config = dict(
    decoder_activation='geglu',
    decoder_layer_scale_init=0.1,
    muon_scale='match_rms_adamw',
    adamw_lr_other_params=0.00082,
)
Rows from block 7 of the text decoder, named by matrix and row number. Rows with one number belong to one neuron. Each number is 500 + 50 x the weight over its row's rms, rounded and kept within 0 to 999. All counts start at 0. Numbers have three digits each. After the name is the row's rms in percent of the matrix's.
# gate: MLP gate (decoder.blocks.7.mlp.gate.weight, 256x128), inputs 0-127
# fc1: MLP up (decoder.blocks.7.mlp.fc1.weight, 256x128), inputs 0-127
# fc2: MLP down (decoder.blocks.7.mlp.fc2.weight, 128x256, transposed), outputs 0-127
gate.185 113:521462412471536471495476512551438545533531463523570486534557572394462534530444450453557464428448492536530443401390595498525459526467523444449504491521507458520543473574469609496461412408617420525658512503516441530495452482473557506459480524499506469434471507498544482492513518459624563471480501538453553487497569546561459515417530590426503513547442443462440523502484486521541555504433
fc1.185 105:538495516573416599507444487484478514543527512532465544503559343474560493391419530512416462448591464541475514553511509543522479495519559516432523537399569560447501467440502524498560524440527511516447455469428494511450540609421577504508476414410440533555520466480599471532485507482530538497572531465494466503482600530537565468546437442481465578520504562474638499494512432457448504522495
fc2.185 105:476468472598518453478551539489536485465493604477420452467475456552443483600540635479523560494496523434492444474473433430473505473469442493552564489454617511540445556546517525465561538472510443495426542501507479530568400439501460559479544503542571453461531552420514509468451398463515503535486466496509482467588507467540525520541566572493474443596585446512522487512488644511596558549417
gate.186 071:537510480519501439445487537553535557516516505609550523453517567453493416494576563519497566599509430441483489519468454512491531585475472517445466524496438423424548467508501621451488547512446524468554546526446408557603497424512450413556573515491446485520449530552508530545455496530532456543521482503421447547422563473490532368586493522522544572479486349482501473475578520577524461499441
fc1.186 064:491489473536494425468517510554505479518554532531523520453581574474546501554487561507423566526457409423507506538417454516510583622531549509490498545454396439440538469522465617466534547529390509537469529499470451551531502452466440485595578557506479451489505563546515510627502468528540523524503466512450487532429493445540548363516512496478531532491482349492517505424564523575580436510457
fc2.186 075:556428469537634490567475445552488615487453544413624548480510473424465551473421444537489497502505530436506472502443578482525486397566362480480474451514482512526481548575539503440554515464547589398515467511447598533505539475520489444532487577487469495513596501554537498506509491538501546526444505494466469474534531554470451469435504431509603491554468470524568598441530540440458422541518
gate.187 101:591491495505534540463495449501519464442521446498516496492542439454444520460609396506523508453454507534440473463515483553572473514569484561503562513554409572447450524557573514456521506496552462583452523532506389536559526486538526522393606449446531441476570558436480449533595389458617513579505457452556451511487463538529485513497537458427534417424536449473512433527516402490448447554510
fc1.187 103:444545561555469481486523553541446558606520564442472525483426605508572483548468544495461549466549435422470510487476488468486499551435419494475511474471538520495539502492471430542502441618477428377522479442506534468547553563526530537614539520544456560494497457466503501497381602508442526493437521504525531484512446417512519516475505533516432431440413477547470462558387642552518537498555
fc2.187 110:502515483518419473440497524469471529567434611533401489512514502483601541498454480540490589478477515478536521547518484453491507492529518437524388472570562566543546394435574529469492447409645553449507512408436504470570526567537522568434556561513480491417440498529534480496495514526512490531409518435581538522479464493449466567474512413553393432535540487527490530515453505430532589456565
gate.188 107:571501612517486542533460479549455523530587559527473448385431520416560481460390551525509509481455593579450451448508549443452541567500518510536542513550518434509488534406502506500484478472475589470505576485503455495428514504457556464577606441501518474482476566498529544563490440490496467498585529385456470416540460505504585484459518559515443477564512372523541550468564486621509520469541
fc1.188 104:541510495479538486491495513462530559484570484585506475357476495475541451490401513496508469552555539518581595455468557571548506458488484462531476486450476450489478533567530540579549546464479531454455482631539518456464629482425431493511580466540521424487545553518515526463474432499508523550461470644436495463392448544490518479460440461524457492540497430458480608489468567529572493444382
fc2.188 109:496535487473478445459582521561625484501487595435501547481490473567427476513501600433519513466464419534494384499570608544434470463519429465548520486464494498459469468438566405402501595576517475536521510502414511469452479406416512561425463452507541526499579445497515484545564576502427519505488421559487486450507449487549482525454440510493447478549549508571508547487487490469439540577388
gate.189 092:513548557510537527458481400390477497483544521501472498485558495411505486444480498499542507519507462487535439407513492477565520378469515419507484518563474452466537514464577445468542475482572582548572509517485473533475513446485500599448484425500557558551508522520490517616476474424560479510475479548562522589420568430496433417520466540486388421525455460545420506540593347550566526483515
fc1.189 098:585531488496485514562473568492491513585592572503566558455539534550510472423559454520379613472597501491531477447510475582456453447492482437435521435546476476476524423522529537405514489509512459475485578456440542488430440426563551537478591463509455544566500466449444527544485515506497481528462406474518567488499533401464539501485404504465450586555474512417531532501568632463532554529453
fc2.189 098:445528515474512498508471490452525513576534596428422509464484496536567454449475483499586463555597559488450486543614494463543573474402467564400506551439546511412553531485519574494500513444511508543529455464537518558445512390473521518517499520496534565436519550452442438522428533434475463562563584464567569546468498440477495534395533485447408633505423435509482456511505459415514555514519
gate.190 099:507566518500480446448493441459494524523503513429598468488583535570492507431551472457513474438546449433420558588500468536518447475517466477590510376470433554488540498572512614479491455570494538488529447588481520427591483522472427592469548497480521476613522491470432454497531437538515464500445530396444465567591462574550477507461452458601439511504526526403455462502522520510553473562435
fc1.190 096:545506479508551557510520494459544551413492494529541392467512446467525492509435556463505551380498664529432533472484576525610478481580479486482507560520469521516470390498546442463506486510494428522498413556599483479463542537538521501431511424483528411521656559487481426529562558589539447503485491571441512437423531499510532514431441458475520580434491523468474506527527477486516472543581
fc2.190 097:508599580465445547449431500461449581551523495419553504454601444563498455534603486588493550494466487477518519593521398592519533424536554428479517433572468550556553462495534459429498516463474527469514498509514501480451535558517467549484496448497524500395487565519456456454470485475497508444530559474550543528621413466438448498577479502586450502416531562492472468538601519441565551442570
gate.191 118:475497437411505514456585479524484540514627511458480592449532557400542516427442483522575421529574484519447545554500464467498509499472489461510548524447486525574503440566491434591597479612467466541544474605448577438536530520497499469468588536522564477500513415408527439495464508492452514445407437525531549501536493449550507506514479482501555459457459525413429574465492545599462418492429
fc1.191 120:527478530485409493465488521642535518469424471511466558603433497477504484483481524565521465515517511454618526544529502537466549502525443507436534543432532441504432555515404589508515483443482518534497455569444514619467551502492498535522478545586407494473511454490525466464429473435464461484552547474422626473436647467537426502552515513442499508412499568529441591499507585524432505482480
fc2.191 118:557525558469478371408465557578516571553506456429461531538521422529451494533496502474497504503508589541510580446539564583474465642505473517503475465492545549457484481492504539460553540508503448549457482518479538559491453493508466497558404544560604561443491519567490501425452452526459483545469577557526372458494523549434418465511468628427556537418438476447509535454520508438455461563484
gate.192 098:479533473506444444425538524518476377458572460496533406495459539455490454557404507516536502607537499427543456505523410478480521580494402462544525440528618508369513527434473525484489505479477474509506477509493481547603516525400506524473479513563470463531489576462540511543541394509493490592566581500435519552475489480518573452506593501391519491523439528483427553454466583497434565443540
fc1.192 086:531448446442490518508452509518526499430536418509469522454480456534477578517484438472508503501509429528517541402489435450498489528541565492574573537496534467406506578464534576562580453481490488404560510501517586397463477544576550437448592518550533479555474468480461517453513511512489493584537506552452553406517520498522561429486483390520462576488369539586454365435483505493480559505404
fc2.192 096:419508526522567435410485472475515517536494550530433511489507592433507357535583433398474543507454474508536481395514468423420479514529575561471442520498508492489441505502503505525508485538476502490568607345527377475512550542456480532477536474547545473547505494478531554557534446431439517523544560558524481456545556475557517487558490555486542496529419524467376510510540443451426475509398
gate.193 081:529505496429390497444471546553489474367403523416553429521423556478514604498544558542467524531550515497483405515486540474523546579523462577469505489426516468454590500516551476442469488528509558573558531457468521580527511485532537404461441533551539475489485477426474467442505499548550514440514552473630523508378474522568499492530506519503614499469490422574450422491525425544523434448474
fc1.193 071:564481455470365551368439487518560466438479508420450505518428532501544531421566565541442542592520564461454496573575545509535487486470426571543445544515505486537516530522515454537506503544462463570522526456547559561439493528560477519453492455578523509449504443478408441460441487523484507482590522488623543425483430365521498578455538514440519501458433502539441482555497401469498539479459
fc2.193 077:546477602600383509467536518595391481540526505520533600475534496510574477540539543519447475452412481500492452436625503362454479480478406553463493581443518491576533575474564482546512494498467478524492563487507488467499470531500563449541490535490444497442523493506585515489545457526559429459373456535522564571439409505483555517554482478446486515500547493524487482515509525470389494478614
gate.194 093:477574513483540462527409573528464520528478483539421513522574457492468448488463517520587546553550505553485467472541494536487376463550493458458448454594446440529453512458585635419554501508519540528470387558459503482586530438440447454449550475460504626517555537416587526546516482511461523518497432479460411459507494507468552547480598489399457529525491487474428558468553592481536462509452
fc1.194 096:487464499505462497474450552503576479471480593419547539528493534505540427442523497553528515544579486586432477468453459549515512445518475452570549502464632614553514422520507576577563519521545557524469552602465526504454521485499551532400484455439543550473542462503380410522443585537485493534410434440489481524509430504382452563482521469473520515437528478499441491534430545458515608546540
fc2.194 090:463514468484546426636465490496409485486498504551523462491458528492575474538542490560454523499454498514533517547489471530591494597465522529458502553435556510515512391421500452576460534594456440463563527595536574554396451519456492537527574379501542476470507486464479506463507513565507525480463411511511496400575506481509477479513580415489558609498519613534552508513561423528426441461430
gate.195 104:438513496509468511436497558508489614494509584604587566465504497390483431513467495435426443571532458434523455570508528469491564510513501625499445521556431471550518527469475498568476576492472579452493496494520413431419434424502567567487566520475428466496485458481569506452467563540527550440576537526455450502461504492400550487403427532533575468498488532543533510434549508539516613442500
fc1.195 090:545537547555528470415495534470533582458521620527552480498565485382486446496508520471454457580523500504504570539477487480484530501524475533480487476506438451490586507516461472559510597484474455464458575572473455365433522408512518514513530516474470525452458440576585494477476517511525559471543515533501463467400504525449588465469451510488623425510456493535521423449572386345491544431475
fc2.195 088:525511515556494444467380530461557465572563485560549547491664516407449451473428533532524574566472454464464537525577557473548527453493396507426421501508424463506538498600498468510531526490473517427446468497525406522429535422528462480486399517495543486450516475568531462515567500547513522440462528496494521488531633513540446542489588533549522465495459486530477483422562422458549578565549
gate.196 073:484520495498353555552526439522448509527469392522564398508557526470496549536575563515496463598493439554523523512490587538501570461483486542480547478577528547477509472571472506466564499414538471337461513511464341502479464436441518539486577480538456579494561497425565542520482548509502423436510493430534494487550485450410494492526523524500598429491484541510505440456505491508530516398478
fc1.196 077:404515562489477436524518471454470480571567492494552470484538536550469494578485493496504471448421485505485538480493379551543367566511550506500507571445535504537461506467522439500492484526454493586535538575490526577427518496467546460612582463511514532469552499578399566506419521466500517583541450524511491386495419529615503370517514484495388509495478591436563537537525499430560536510513
fc2.196 061:435548481549457488478505436494446496600538559485507489471507560498563497494473450521554511498513518513619434472565510468483391572561532508508468506506508415554418475415368496560566444534457546542523452529571473441467573526458367468514485559449477429509550392503491541525480605529543512597472475481482482474551464478539461466448536459461457514615494538468482542466528519420549571481385
gate.197 078:504544494547558535508500529424568474516524422518495518534529499466540490438526543558579431549447411424516569467490522443512496519509575453495493430517494433416515566405539482424535560504457512543573444443503534548489506562533475583519483560444581438435541477423436548519425567589486457442532497554651452572433603466513433506468486486527476482546449388539467526607463468513515515486500
fc1.197 079:512527546518551515536594410493465489460575500538520539583533539538533435531580482468479476536492495459504489486484455499463480581584506366490463512557446521494568506488463509482521464500510432521513486437453489506529588488449495486420572512471440579537532561583405604414493457491488516431576640414488471479578453495531443421431526432449466435561536484537481443541497554603536467600515
fc2.197 078:464450526504545495520479525490514556445466450543476456493506600573534495476460481483430550448550488608527460478448551471482491512484579544549501545478440491420627511572479448516535461480522340504472520457531452495562518444487469543515506557460620606437469503509345539432454524521551593497529538521533395497553578455498489524458453528517472449499539596462449544522453519565508443422536
gate.198 089:470557491472559430488561547505460590502505477453474481490494496542544534456476455607497459481589515452527456485550570473604509519513499497524504550493485536494466385512358362450456531471539448502507562561527533526607487423535565478483504554439584389453433454630520450496525543516501523536500492483444473486532490464548473453407516437503551564541451496479469475565435491512424584535406
fc1.198 092:546476432512480578633499524494605505514520448407564587547462449499549416483471556487575563525576513525462471478456498471562456517509451492501483471551507533559521526471570579419560458476458435531411443410574425490425532460510406562492528451549484633534531435431523508453439434556433511500543492504552517450551504491442572501599409562504493504456495471450528516481451529547517485443509
fc2.198 096:506469465505457399559521496451549482466588474562522445521458512422503459612477559435572392576470526543363425499501484526505538575480389522480484538504441507520516558452653439544562546506447518576560485474496496495421453555444491549558538462459467547541574561418496498530471513558464478457446499441496462512431474508497501561559595551560518449563488515510496493526403490546515442501553
gate.199 105:545467563469554519455548477449532433434564532365521520489475608533481459527508488500469407497442488574526505451522491516424472474534524570592589538544557484511578608544464569484482386458503500615549593466535444590482553495459547439540530477439550596516520412434427498486472508511504472572492426418463518548435475547498513455519477477447583481533509507498541424534444490497457525479436
fc1.199 104:542445425517565502493450500498574426513507415470448502465495523518482491586483466457494409573441572524511536524617419529489527539415511557504536419538525444498491544606453493473422446507507479546527570620515551501547543537506443426524544484508578592496502475376454496467441505530455451377511576522514425522424481503444456540439482545485555481477533590475495572471494420541545540560553
fc2.199 105:552567542545513584406548556553468460438485556409510544430511454426555493495482489520462560543559521460492527429489538555451527503505456552444508385546450526464462489489509525562581506445540449523489503499486547516464447536493485411475618568462507532543550479476472444524467511557489506493438521408435558423512495509467539476483494473393512580565637464539521435600484397516588598546531
gate.200 104:551547455525548409517427456528442485468508525559543527503493412392487418386482594522516453522445492442528458568476503490515472580552460506493595396441537422611434466517582468465536548536596491499550441586493496428474510517504459440424514481467553565586497512450468608540505479465472450506432497509526506472468496572530519531470457511524538472439507436438445590528423462476535446579476
fc1.200 099:515509470493581504513428481546516442382499530478531584480455357475492410438443515523463423545574490416445481546489442593494513487559512436529568437509452472523465502490532538464561482477505558542541569561531479483537465499440556608483630490429402590502489501522424484471515530499519519611555475511513500514471530527491498559476500486576516493410559491437524511435515452618495542581431
fc2.200 118:497506434459439567517476493505421449520426523539424519574522460451499481578515473581472516510591477436519534428565355444478501546551523505425460438491469521449499440586524466465500488489470510494472422498510377503443558516526505507497492433454526540450590512479432442551494438641479523503559538474449545558535473543465467489433515557529418597518503473444560486527391498552403460587532
gate.201 099:529524439545474428443537537466469499456516486610525489517568436465520411489481550512515490516550384551446556448524472424414564492586477501591422503464520502532502498526490597434555516415464555452449490508502508500548470543477629555572499494441568468458440517528414479487497498610494480451442423496525527560459550493438533452516492474586539576432502628503612435498486489542480447471459
fc1.201 099:487406471510469417495544550445460456481519542448514571536506605434446520442493460547426571445424495485508517560377439521530568514555558518521504626548527592529427523558409533463551499519475554417485556478448437479354526576540543489502467438463459469514496509524486519497541449488580421464485525501452448532563537619506500487482531516481526487468474472506507373474502494580465587462494
fc2.201 090:501441562561581473522553445460583450458488448485443523437452539375505520542495539466531455477489523454545577560456579460510508533534489589479598516455522444396459556582559485459557411544444495568448438508429556455504580605475545564568540519534505484518526584609536548490482542486496500513519513438485427480512514482478522489517481602539510413461497541600474461530541429415511501527423
gate.202 111:563516505478481588528488448426569493516553597463454466550410374536517501547402512492484481516516506418539534532549447492600445497453401482473495494581429428500587466535489476457453470487452561541610466516448431384549469542465482612495474576394439450454506509488470558504424543506467453550548551448509500565425523551512497484505477615493440559515488536516489555471466544456528479496530
fc1.202 108:480507418568574479457554442535504539397479420544556551434596568460528508543510460449468425477512526498473491416565526519451501568495523512473507495420540555496516469464569494554523467515428435493407493526453522506473411441485497464550486495550503535509453454488528559538621470531463502558460443489549433370577506458536572504477546423562501440461516682531502566468508464517533593482466
fc2.202 119:487493484483569525522495457492547543399507563522524493510462480432547540445435510521494523493423581408447563513659529548502435480521535547484609416514500419513570543490499535498491564481552556480471492468446548442473522496577489446624488556505592529459423497503517439555535480491495471447600478476417525524547495547596569480472409606481407487465490501439504518488471522365490457492506
gate.203 111:533449499422493416557474511529487569479497518489497440519447596455534565499513542528551471471514491448494554507508401507469457402582601495459432599496515472512506519502530504445568488448422437565570501488494534485532457391456666468401556562482557470447466431430500551474542453420525593570460493500492502538458498515458543477449428550532583459456579482471418436445521548466493516480462
fc1.203 107:507570543468489450552460505508563507554595614526534526442439557431460461413430516465559498496503427501531510459454454510462392523608461470551558492520499500502549494538432501551551452501554502495472520479629461535527443506567532541452542450489452412529522572561436491432478629519416463560479523475634481460496563501495460458487495492402470474405435500469517515557435515500480408439504
fc2.203 113:564495480457599510592578531483533474504448445528534531558525451495564501488405508393549533449520573526552487480477518535387396466454522440558460471391550537409506575530564510584460531482486491462525536545520500578502600494423541483432528487489549467511385511503481461455482516466434501480497481508509584416518564447458518490501531592527508567551409581493551473428541493525552534604455
gate.204 105:474467522525483559486502529522520510506556516515515480525404464481474624463481467483498542444487487468458441481528466514361607424567487615514526527559444494562540437459511430470461449454535482510567548605541442481503453428584577543554500445550521486556474539435517507524418439472611483465470401480487541488547405436484466502486486498521447500487481421481415474537541443534530532371601
fc1.204 108:489580580533510513491413532513411481456555484586530515453447458497404443457560464428525543471553635489484495494454530417521513556486549498473561499507544499506460549449508520516408512597512470457485454459539471490468461514499539490489546506497552504453405557520488416512438298491537524571414559445545582597573473508525518499561488516488541419510573434524524516523545519570473483553559
fc2.204 103:460477633479456553497466468611426488494433495576527623441541541510680515486434490547531466483519496459518504527555569448506459489543501412566508567470497356502441526455537556572538467451523488454481508482491503605548458491522477458526460529522503542510452528542433471440497544494454506517489594522444519521546585567429482405462527558526509572473570493592468537531484472525503564532463
gate.205 085:510489509471502506438522456499504512435561453521501499513502539472574468464473491496514516492483522439537549529622514455400504530577586515497515549478524512435526475591447616480519532439412583455507511510490662532515451542498517639530549439456400441575455543529461511521479548404487500513512448574448490439477520603516425551469419559523515529576498481564510456493524423496561519405426
fc1.205 081:394487508519495544459508518462447530474599532527466521454538566452571534505470435463504529580538452484480480537574552483442616546566532516435482522455514543480526552504491552494469604513488516433505514516494621502411488534488408575616603504447475489636456525547445467489485502393489501510503467559507551396492559562508485610480463489520515516473521471533506451494525470461528471359417
fc2.205 087:602485495525545480418471510545463532524499407387464523419567438413498480413376609567604559498535523451493584464480501429507544530484480417439519564516463448531430452510438441459501580521495486457451548580496489438436461479559511554590441483546464553516508502582468541466510441533435465503456449552637466477553503460487450519510524494505436557462453539518483487497515434490571467517496
gate.206 091:476453415473450453587542495446565617420537495547538560485498493465506496488500442508574465480543423397431541581489485511450600485467488576488484467508540577538531531386484456587504483546486567506585497612533437501559447505539600483536507481616503482524468525505428497474387441585487508517541491490506498487524467507512410450496585417563472523570471499492507487466570398449521516452474
fc1.206 099:609502525494624576471430505539471479510425531515541590530413494460564463617500510500469537405533619433520424483386516500549400534516537467514565455590490432467452525481530551502493523444499528523487559466533515461483538434504466539458482464579537458516388489570508474543548490472446506408487522440442561514624615517482463471441500544512489504520510509453456493511438506553442509490435
fc2.206 095:517491612500434472461503487532474545538569370541557544512513512553530492554476510424456547561471428511609421401602494495498451425561526429562540502530477499470430551525459514579509498480420524483512507450605559615551501457572592445425540496487516453585544485464514515493527493429503525459487558477478470558533541586520522443495489451556632514437512489527439531510434521458472531571535
gate.207 093:493525489529423547444459542466460485541530555488568539539517392442405539497474583447504481590469567512463515534573485531413491541490507517496450534542516473455522558466515524494547469455502512440503521504528459471456429446570568518583488512477409512555481435478554544510494521425584393575515466493492512529545471511552480402546542535450408411549493517427380364466589448609525450474463
fc1.207 094:465538529536403556508439594492494475468597523578523503543483477455447578461402534462535465559512515475431543523412475544499457466604554496437415479471590494410548591489575573528454505460475473502539452400531525433563482430444566538534493513429421521487556486501487596463492488473504406528539496584471495527495499487549502446483575576440491509534591567501440425407545485537552514490536
fc2.207 091:494455480581461539530474524471451456433603500436425412468454429441476522522539542488497440436493597480540485419584464506524622558481500431536527540438495492504574552425562567462574495481542506490448475498417517407429526556469591436514505577494473472525519444564516516459482463472453571553478485477403469531562378473537422568541496553528434517495408563459505454499516426489437521489544
gate.208 106:492508484458464531529508565471410527429584540554553421507448557518447507534495424527504471461562525480486427452518580451403520507532515595497418414499525572479507456466421509569590502435573360472532434482564531485500485539435396574394509584588536529559475486610564457507499479484510481452497453444509453459549559549491499435534515495518517543511535418480457540504450588490499539442466
fc1.208 097:496599496526531592502462463559463474565574478584523588474532549424460484505458537513452532481510510479579505543520537478562410425439457440507544527511433463471465489502520560511509544567494502466502598442463488516538464450479615491572461492502411571464593472552558534454422513496386466466488465369576516517531497386468480453535528420478422399421527527565441488552527524510513492463551
fc2.208 107:521446520487419447583461479575517494542469544536512553518429461440473567429545605517512467443537479497553461530429543514501511545568449528470528460432487395539516488457481567498609577562431481476479531521531539508529392568460429491545482483562487509595454496435425413437411500501519499502559586496455509475533498467566540538471530502538430636494441443611523558474437465479590541477504
gate.209 114:544502437518365543503513485456517613518499505584477467454558519561562466480532469497531442418465499520527498466567550490499435520471464431527518447452520468441591488466528544548500542487493495567552436491351441577446562520509516464486457576564438464504508389438530513495470531496500540535477522534541449532531575492433660415435494544525516414417564526486461479466514422550581471452543
fc1.209 109:449497523565477599468466573554493499486502600506496513525530473445487486364546531458465448629476533506503512368461503456543533480524539576552527516528453531448500534383502554459439570441502513474443527473498527550482503516487498596536419582532508539522576511495460472514480507445475441418522530492465505408462446580493440405373510449498469597526532444622471519548514586496477518462506
fc2.209 115:448523505564457537509590589496402474555523446478515428566559524586503481472376537553432540474461474543497486422522532595517532434515522495479460551481474596544509526468529511494412531510514479523489522540534438490474451523524506495417460511481484502567582474509350449445515459476545584533546480516553463559510448439406454490457441515496457477393524441436630450539522534542531499616552
gate.210 071:470533486482520424364499484463478468451410530455540525482578522476424537491592488489597509579426445577502478510454617480442444578554466499481547524519518417603554518563530518587455491449470472592486459509420483528487474492596417389464518468494530443524465541464576454474503513402482540491468480512514431548543522432484579516517586472503477511486454521517526507561538482601472605535504
fc1.210 072:471378489509542543535452526427433542577568600505475464551519510443536470536543537578564492390574534500481502422471471510482508411545522514523453481563500553416516492453491554522508467478478514506515434549483494543467452552556593551509416462557528598467551455515462533579484479461513527474587410423463601494493564513498412511468458479457569484499461553455505389482440506404439397456544
fc2.210 065:476617506431602562459525486434550564479477447502486451529468452477511577509463463563530534542580531489565435574590454484572525574515512559544499553529448495443627534526492500495522489553567527541455542477442543442595481424389452436457518602514506471528510491536544523531473466513505470572528538431474526509579526559470507474483472532436611471454569561454492493546559459384557424512545
gate.211 098:470469508550567481371478482477452538434532523426547535538460376502509475560542483487454498488482506565434519492511502535615485540505460430572636484551496561551516567466469539555497471466511553522482408481430504498481523432467572482475596535466505548593577474514587509536395506467468507417459495512513424510467496484421516412385539527574474440455447538579524477513503516521452485439602
fc1.211 091:428599471479622490508503479501464376449448466516580576451541560495501490566512520571466501438457498458525492446496451487508476422584536486486442488537439404455467470441526458613495555528471497502422456544438480432508420500546600527569513455545445510436480435517526540503574604459508491533504492518510486533545567427478526451435477559574610424433541580482445426483529518546453499550511
fc2.211 094:545459534476460557522554533423574471429467567426385491437542523556476542447509435567473496421524477549551473587426539517421498525538457450579565584485431513533425569545496517437469531498626419463478538449528549468433498510478511507593482462394445555504461489438458503498500501484511451564471426545547543520474518426557462499385450483522434480441553586531542463488479420498513492512581
gate.212 097:536540498589400533534547442443555479557458533552589581499481483492507553505556497452550446425445399545486550475468517462545477507598484480401524574479488440446522492569456542536470461533455496535536552521432485654554520552413452544541466493535431516525491488402514521470529557435536421521611479457515509567477528464525555409456392512465487526485532498491498412528474569536560558528434
fc1.212 099:537552535553515535422503542478469529569487535501401531488464490514518547477569441504592502487548567372529523496431519570392514406485427599525568533523469485601495443511452539413528524535455488525547472437523373454543426441515408519446524441494514425494537477469545491588538436494506497605429593477457453543484579591485464399521545477497519494484535534530538481516521471465524509541436
fc2.212 095:513493534520543501538476525552578488446506478441539555462480429516521571573483496577464505478431565506577455562462517503368500470500505446453518582421492513525451383454564506491429521490434491497495561536510504514449613471486427432458606423554443596506465517373534424497503464503369521542526482534556466499409474546510536461420485492512487378490517566534445547461510467443547506466470
gate.213 111:534481470481615469452536567412521516489594490453560479483390494528458535451464608498523452461501504517482471467478526472546514477528472508492483502560481423472551515522433610456499470455486376513603528607516512510497455551466548403513480362529473486514467530580523435404416426467552397513511498450516597600449468553470511451517494539539455470482515499504475526533505554498503600570562
fc1.213 109:455438543459512546469433497529515507557456461576559585503455417442443468471484493517496547507574502566489465556485479462486469481558454551437425533595495485426566474439458565514503468381563459565422576455590562526452417462520558609511514482403465500488533505470514371471531474479468547480553476447539529504519556586475638427472535549524573523504519540528480587494518534491510514489596
fc2.213 110:567514460398413450506396570592524538497450534473483485507534505484515465542525555526519602372502628453485500550435532514498486530420429460439548531554540549553568442531503558480453443552543476510495488407483503481435546578538539472519436399543477405527547475513479588487406493498463558505537523448448509435549397582494504499558515420492523407492550522500501435533522498571516514527462
gate.214 108:487537530528542573435493611477490573519505428409504489518551474568416559492490482592439469467534398589527475452547565555410339503448524492526464535485475406459489499446563489518482479452523494523532490431507457485555472478561434453406526419536509518518473577518533533408422551491561514511515522477568498542443555475466619544516462519455546509443489501542545525469550465548486520439375
fc1.214 109:515594457611563490501524455500464453457468556545519535484504468530527487440516510413461510487485510447455536463558488492390546579395568561466456591500455470377479502483514449566463453489418500507455534479509520527551569469424447451521501511535562390404516524440461505466501490570511517530553530456508495506662533591544456570512455455579390499432521533490512531477443500552493558582510
fc2.214 117:584488507479525521510426607561440495441524518502377502422456524483450499572386524403445488451554499514417554548505546469516406545478449404514468472458494482490520482597504591569569525585483522467479527577529538486502438502475524468474540476534545542544468485455471421472560512544567504431445567554508564507426447559581539470522480481460551585466471582545437508475469448409458497581440
gate.215 103:496543509439541568600519471484531654501438523493454488452497541447538559566518524413527476540457506476457419518545562563500525511564593551480540433592529462502584482440540465449504481575503528485540397495556497539522538466587544570450483614497532558489503502394474539419474519466485446595418402466500476506535434510470471430495495511422465537448411474431415539440450488492489519492510
fc1.215 100:480533537448526520523533475559537476564484543514497483538628473488489507492570479532461482540529391358439543513519557429434437454554559502542484434567566471441446478514551478476480445485488454442527507542551534478624461473482482490581474511510541533567613417556426523473470537472385554473534383572471560519439476483562454435500513525559443511385487492598491443489542465525500529470464
fc2.215 108:522450536514454545479499473527521488412446544468650436542484389467551495456531506487484476517481459553445483512546479468523479479501469389482609479488542541484450554539449492511479523513500617558518462638469506545538559561529462482501486522452646407583613421537518521427497596469444465447498559493558457463585498516503506549525430538579482473461458467490514569529492482436521563557514
gate.216 113:555569394512430449554429419503559445437468503513445583514401557555555518483456476504520537553573506538391463502463495461545477598494476402476516532484487469556485438440501464568524464486520522538463517616497549480560505520501580456476482431532465593557429489433587573530417552524520551505539461528488488537501430493536492477454508522413507536577427558473529421448544579507518469457386
fc1.216 102:446549480425566509526575475484507466450479439519516401467570442445480523544463463452617471541502514455425454573466438512471497520561525560466494492588428538573529493591498519517518543470438518403559401478481466499546483586480469613482595462465474586580556471577480453505628518485410480524523484512417461451560518478493510508490653463470442547516585496493501491474480499481538529472534
fc2.216 099:505446499506560410500577504503526458586530453573447464482530513472567507468430400466507514548442649550496361464445522480529514593524445503533526533504457535592559525536350505566553506501483528538493487635528417523483467541613482488495477451482522567439495414542503493447435494528544512447497451546486563451449459473497399528514460473447475523476493596544465484491476533448490534481451
gate.217 110:464585525492416523473527567490545554508565491539567533438472494495433453492392492523452499599455502508463619521450465496532432419543483462461535482592454462530514544509460505478569564490470598495481482461479491517547512435613460591480514499371495429502535549578582482382427456456537519483441522533575472650462491476520538457489535510459543514531459475459471449411489537444468460536461
fc1.217 110:451526504586562541482469514488489489456420538449445535485555422509485481438551542561427463514614486620526540509505529525465476515516499547536419551464565545480567535529541455473527483535427546612490363486484455539407495477459550502561431455481415452514529560520605493554431441414385531531484541422500489572519581552499578554509476456476442473551577501466486495421506574483517473476516
fc2.217 110:479585487596531470429567528471577564523435450503514503483485453460439509507527543546495448634476497472493496467435505520586477432460499483451506504398480638443464525440568517513512498472468515424352462483528538495490530496517471522441445566508491423522553499505574586511574493507504386532540480465512418560559503542484557560397570475418539490517500506463515543487366551482516485451558
gate.218 099:492548462507489443452570535483506485388426504491419519435578538449563485482538550472487514515459555564463407452545505546538519595438435628549547495549564477474445534549537494627495521472557549446527488555500521497478464476511475552487471522439485479470523541521443557472461461482545441457437460522513412422524496565388474402535440555593412434532397534541462392463541518478523515497464
fc1.218 089:501396460595485485463570488475512504625401446496421473525505508486517510466558526526434449568549430509548542619488510544558440537568539390521514542528526532487503524434450457492514476532518495622524513401553541392504438421514531483509487497488531479536545387530535492592515443519562417532561521478436573455468482489484577429520524403471588485474490500489559503525512547579556547510468
fc2.218 104:426570497573524468504482554419561444531578561510498549480497509555508505433555543445574547537532454539520450389571518605506475526498602498409495585506500604548468429496535499531491529509551468469553469505452490467517560445560517575465459525487411543456621494516488556455453473498532413467542422476375534460440425490482494473536433503390488437514498524524505467432422464509478409458530
gate.219 100:575430469502527448499572592526471520470522479482517535469480526538522560439472527518544547486546462532412502562495503424566503542516502498440524597509577471501428483564525536461628413486549510435532465458559493499472491491501470480450455473495474410601583442495569493475502423449567417534473484461550524609561520512448444437450428481610547504550462491429504608342470503520465488451489
fc1.219 103:484577502441533508462528581550555487470498469492467528524443497449500540394534499579540556482522457519462495547441541503477502553537503526493583563479463442564411510602496577429499447524404448442542407517575428471519516543507457452530450543520447478540458431563544569537467427475488511559456492440515476616613520460430514528484470553503523560478492485442478536378464463592461625418527
fc2.219 090:476467561494498493476529449514514453407545553435501566455452482484571595545507474462510567401446503510526429503511476486497543511477506424469580506364499523474413537459537527541476449462554593499493521390565512468483508505542468383590413567505449580527488463424510566524503481505625516488543498535442488508617579481453456609433453489508476440584533465510462514519455516424480547470549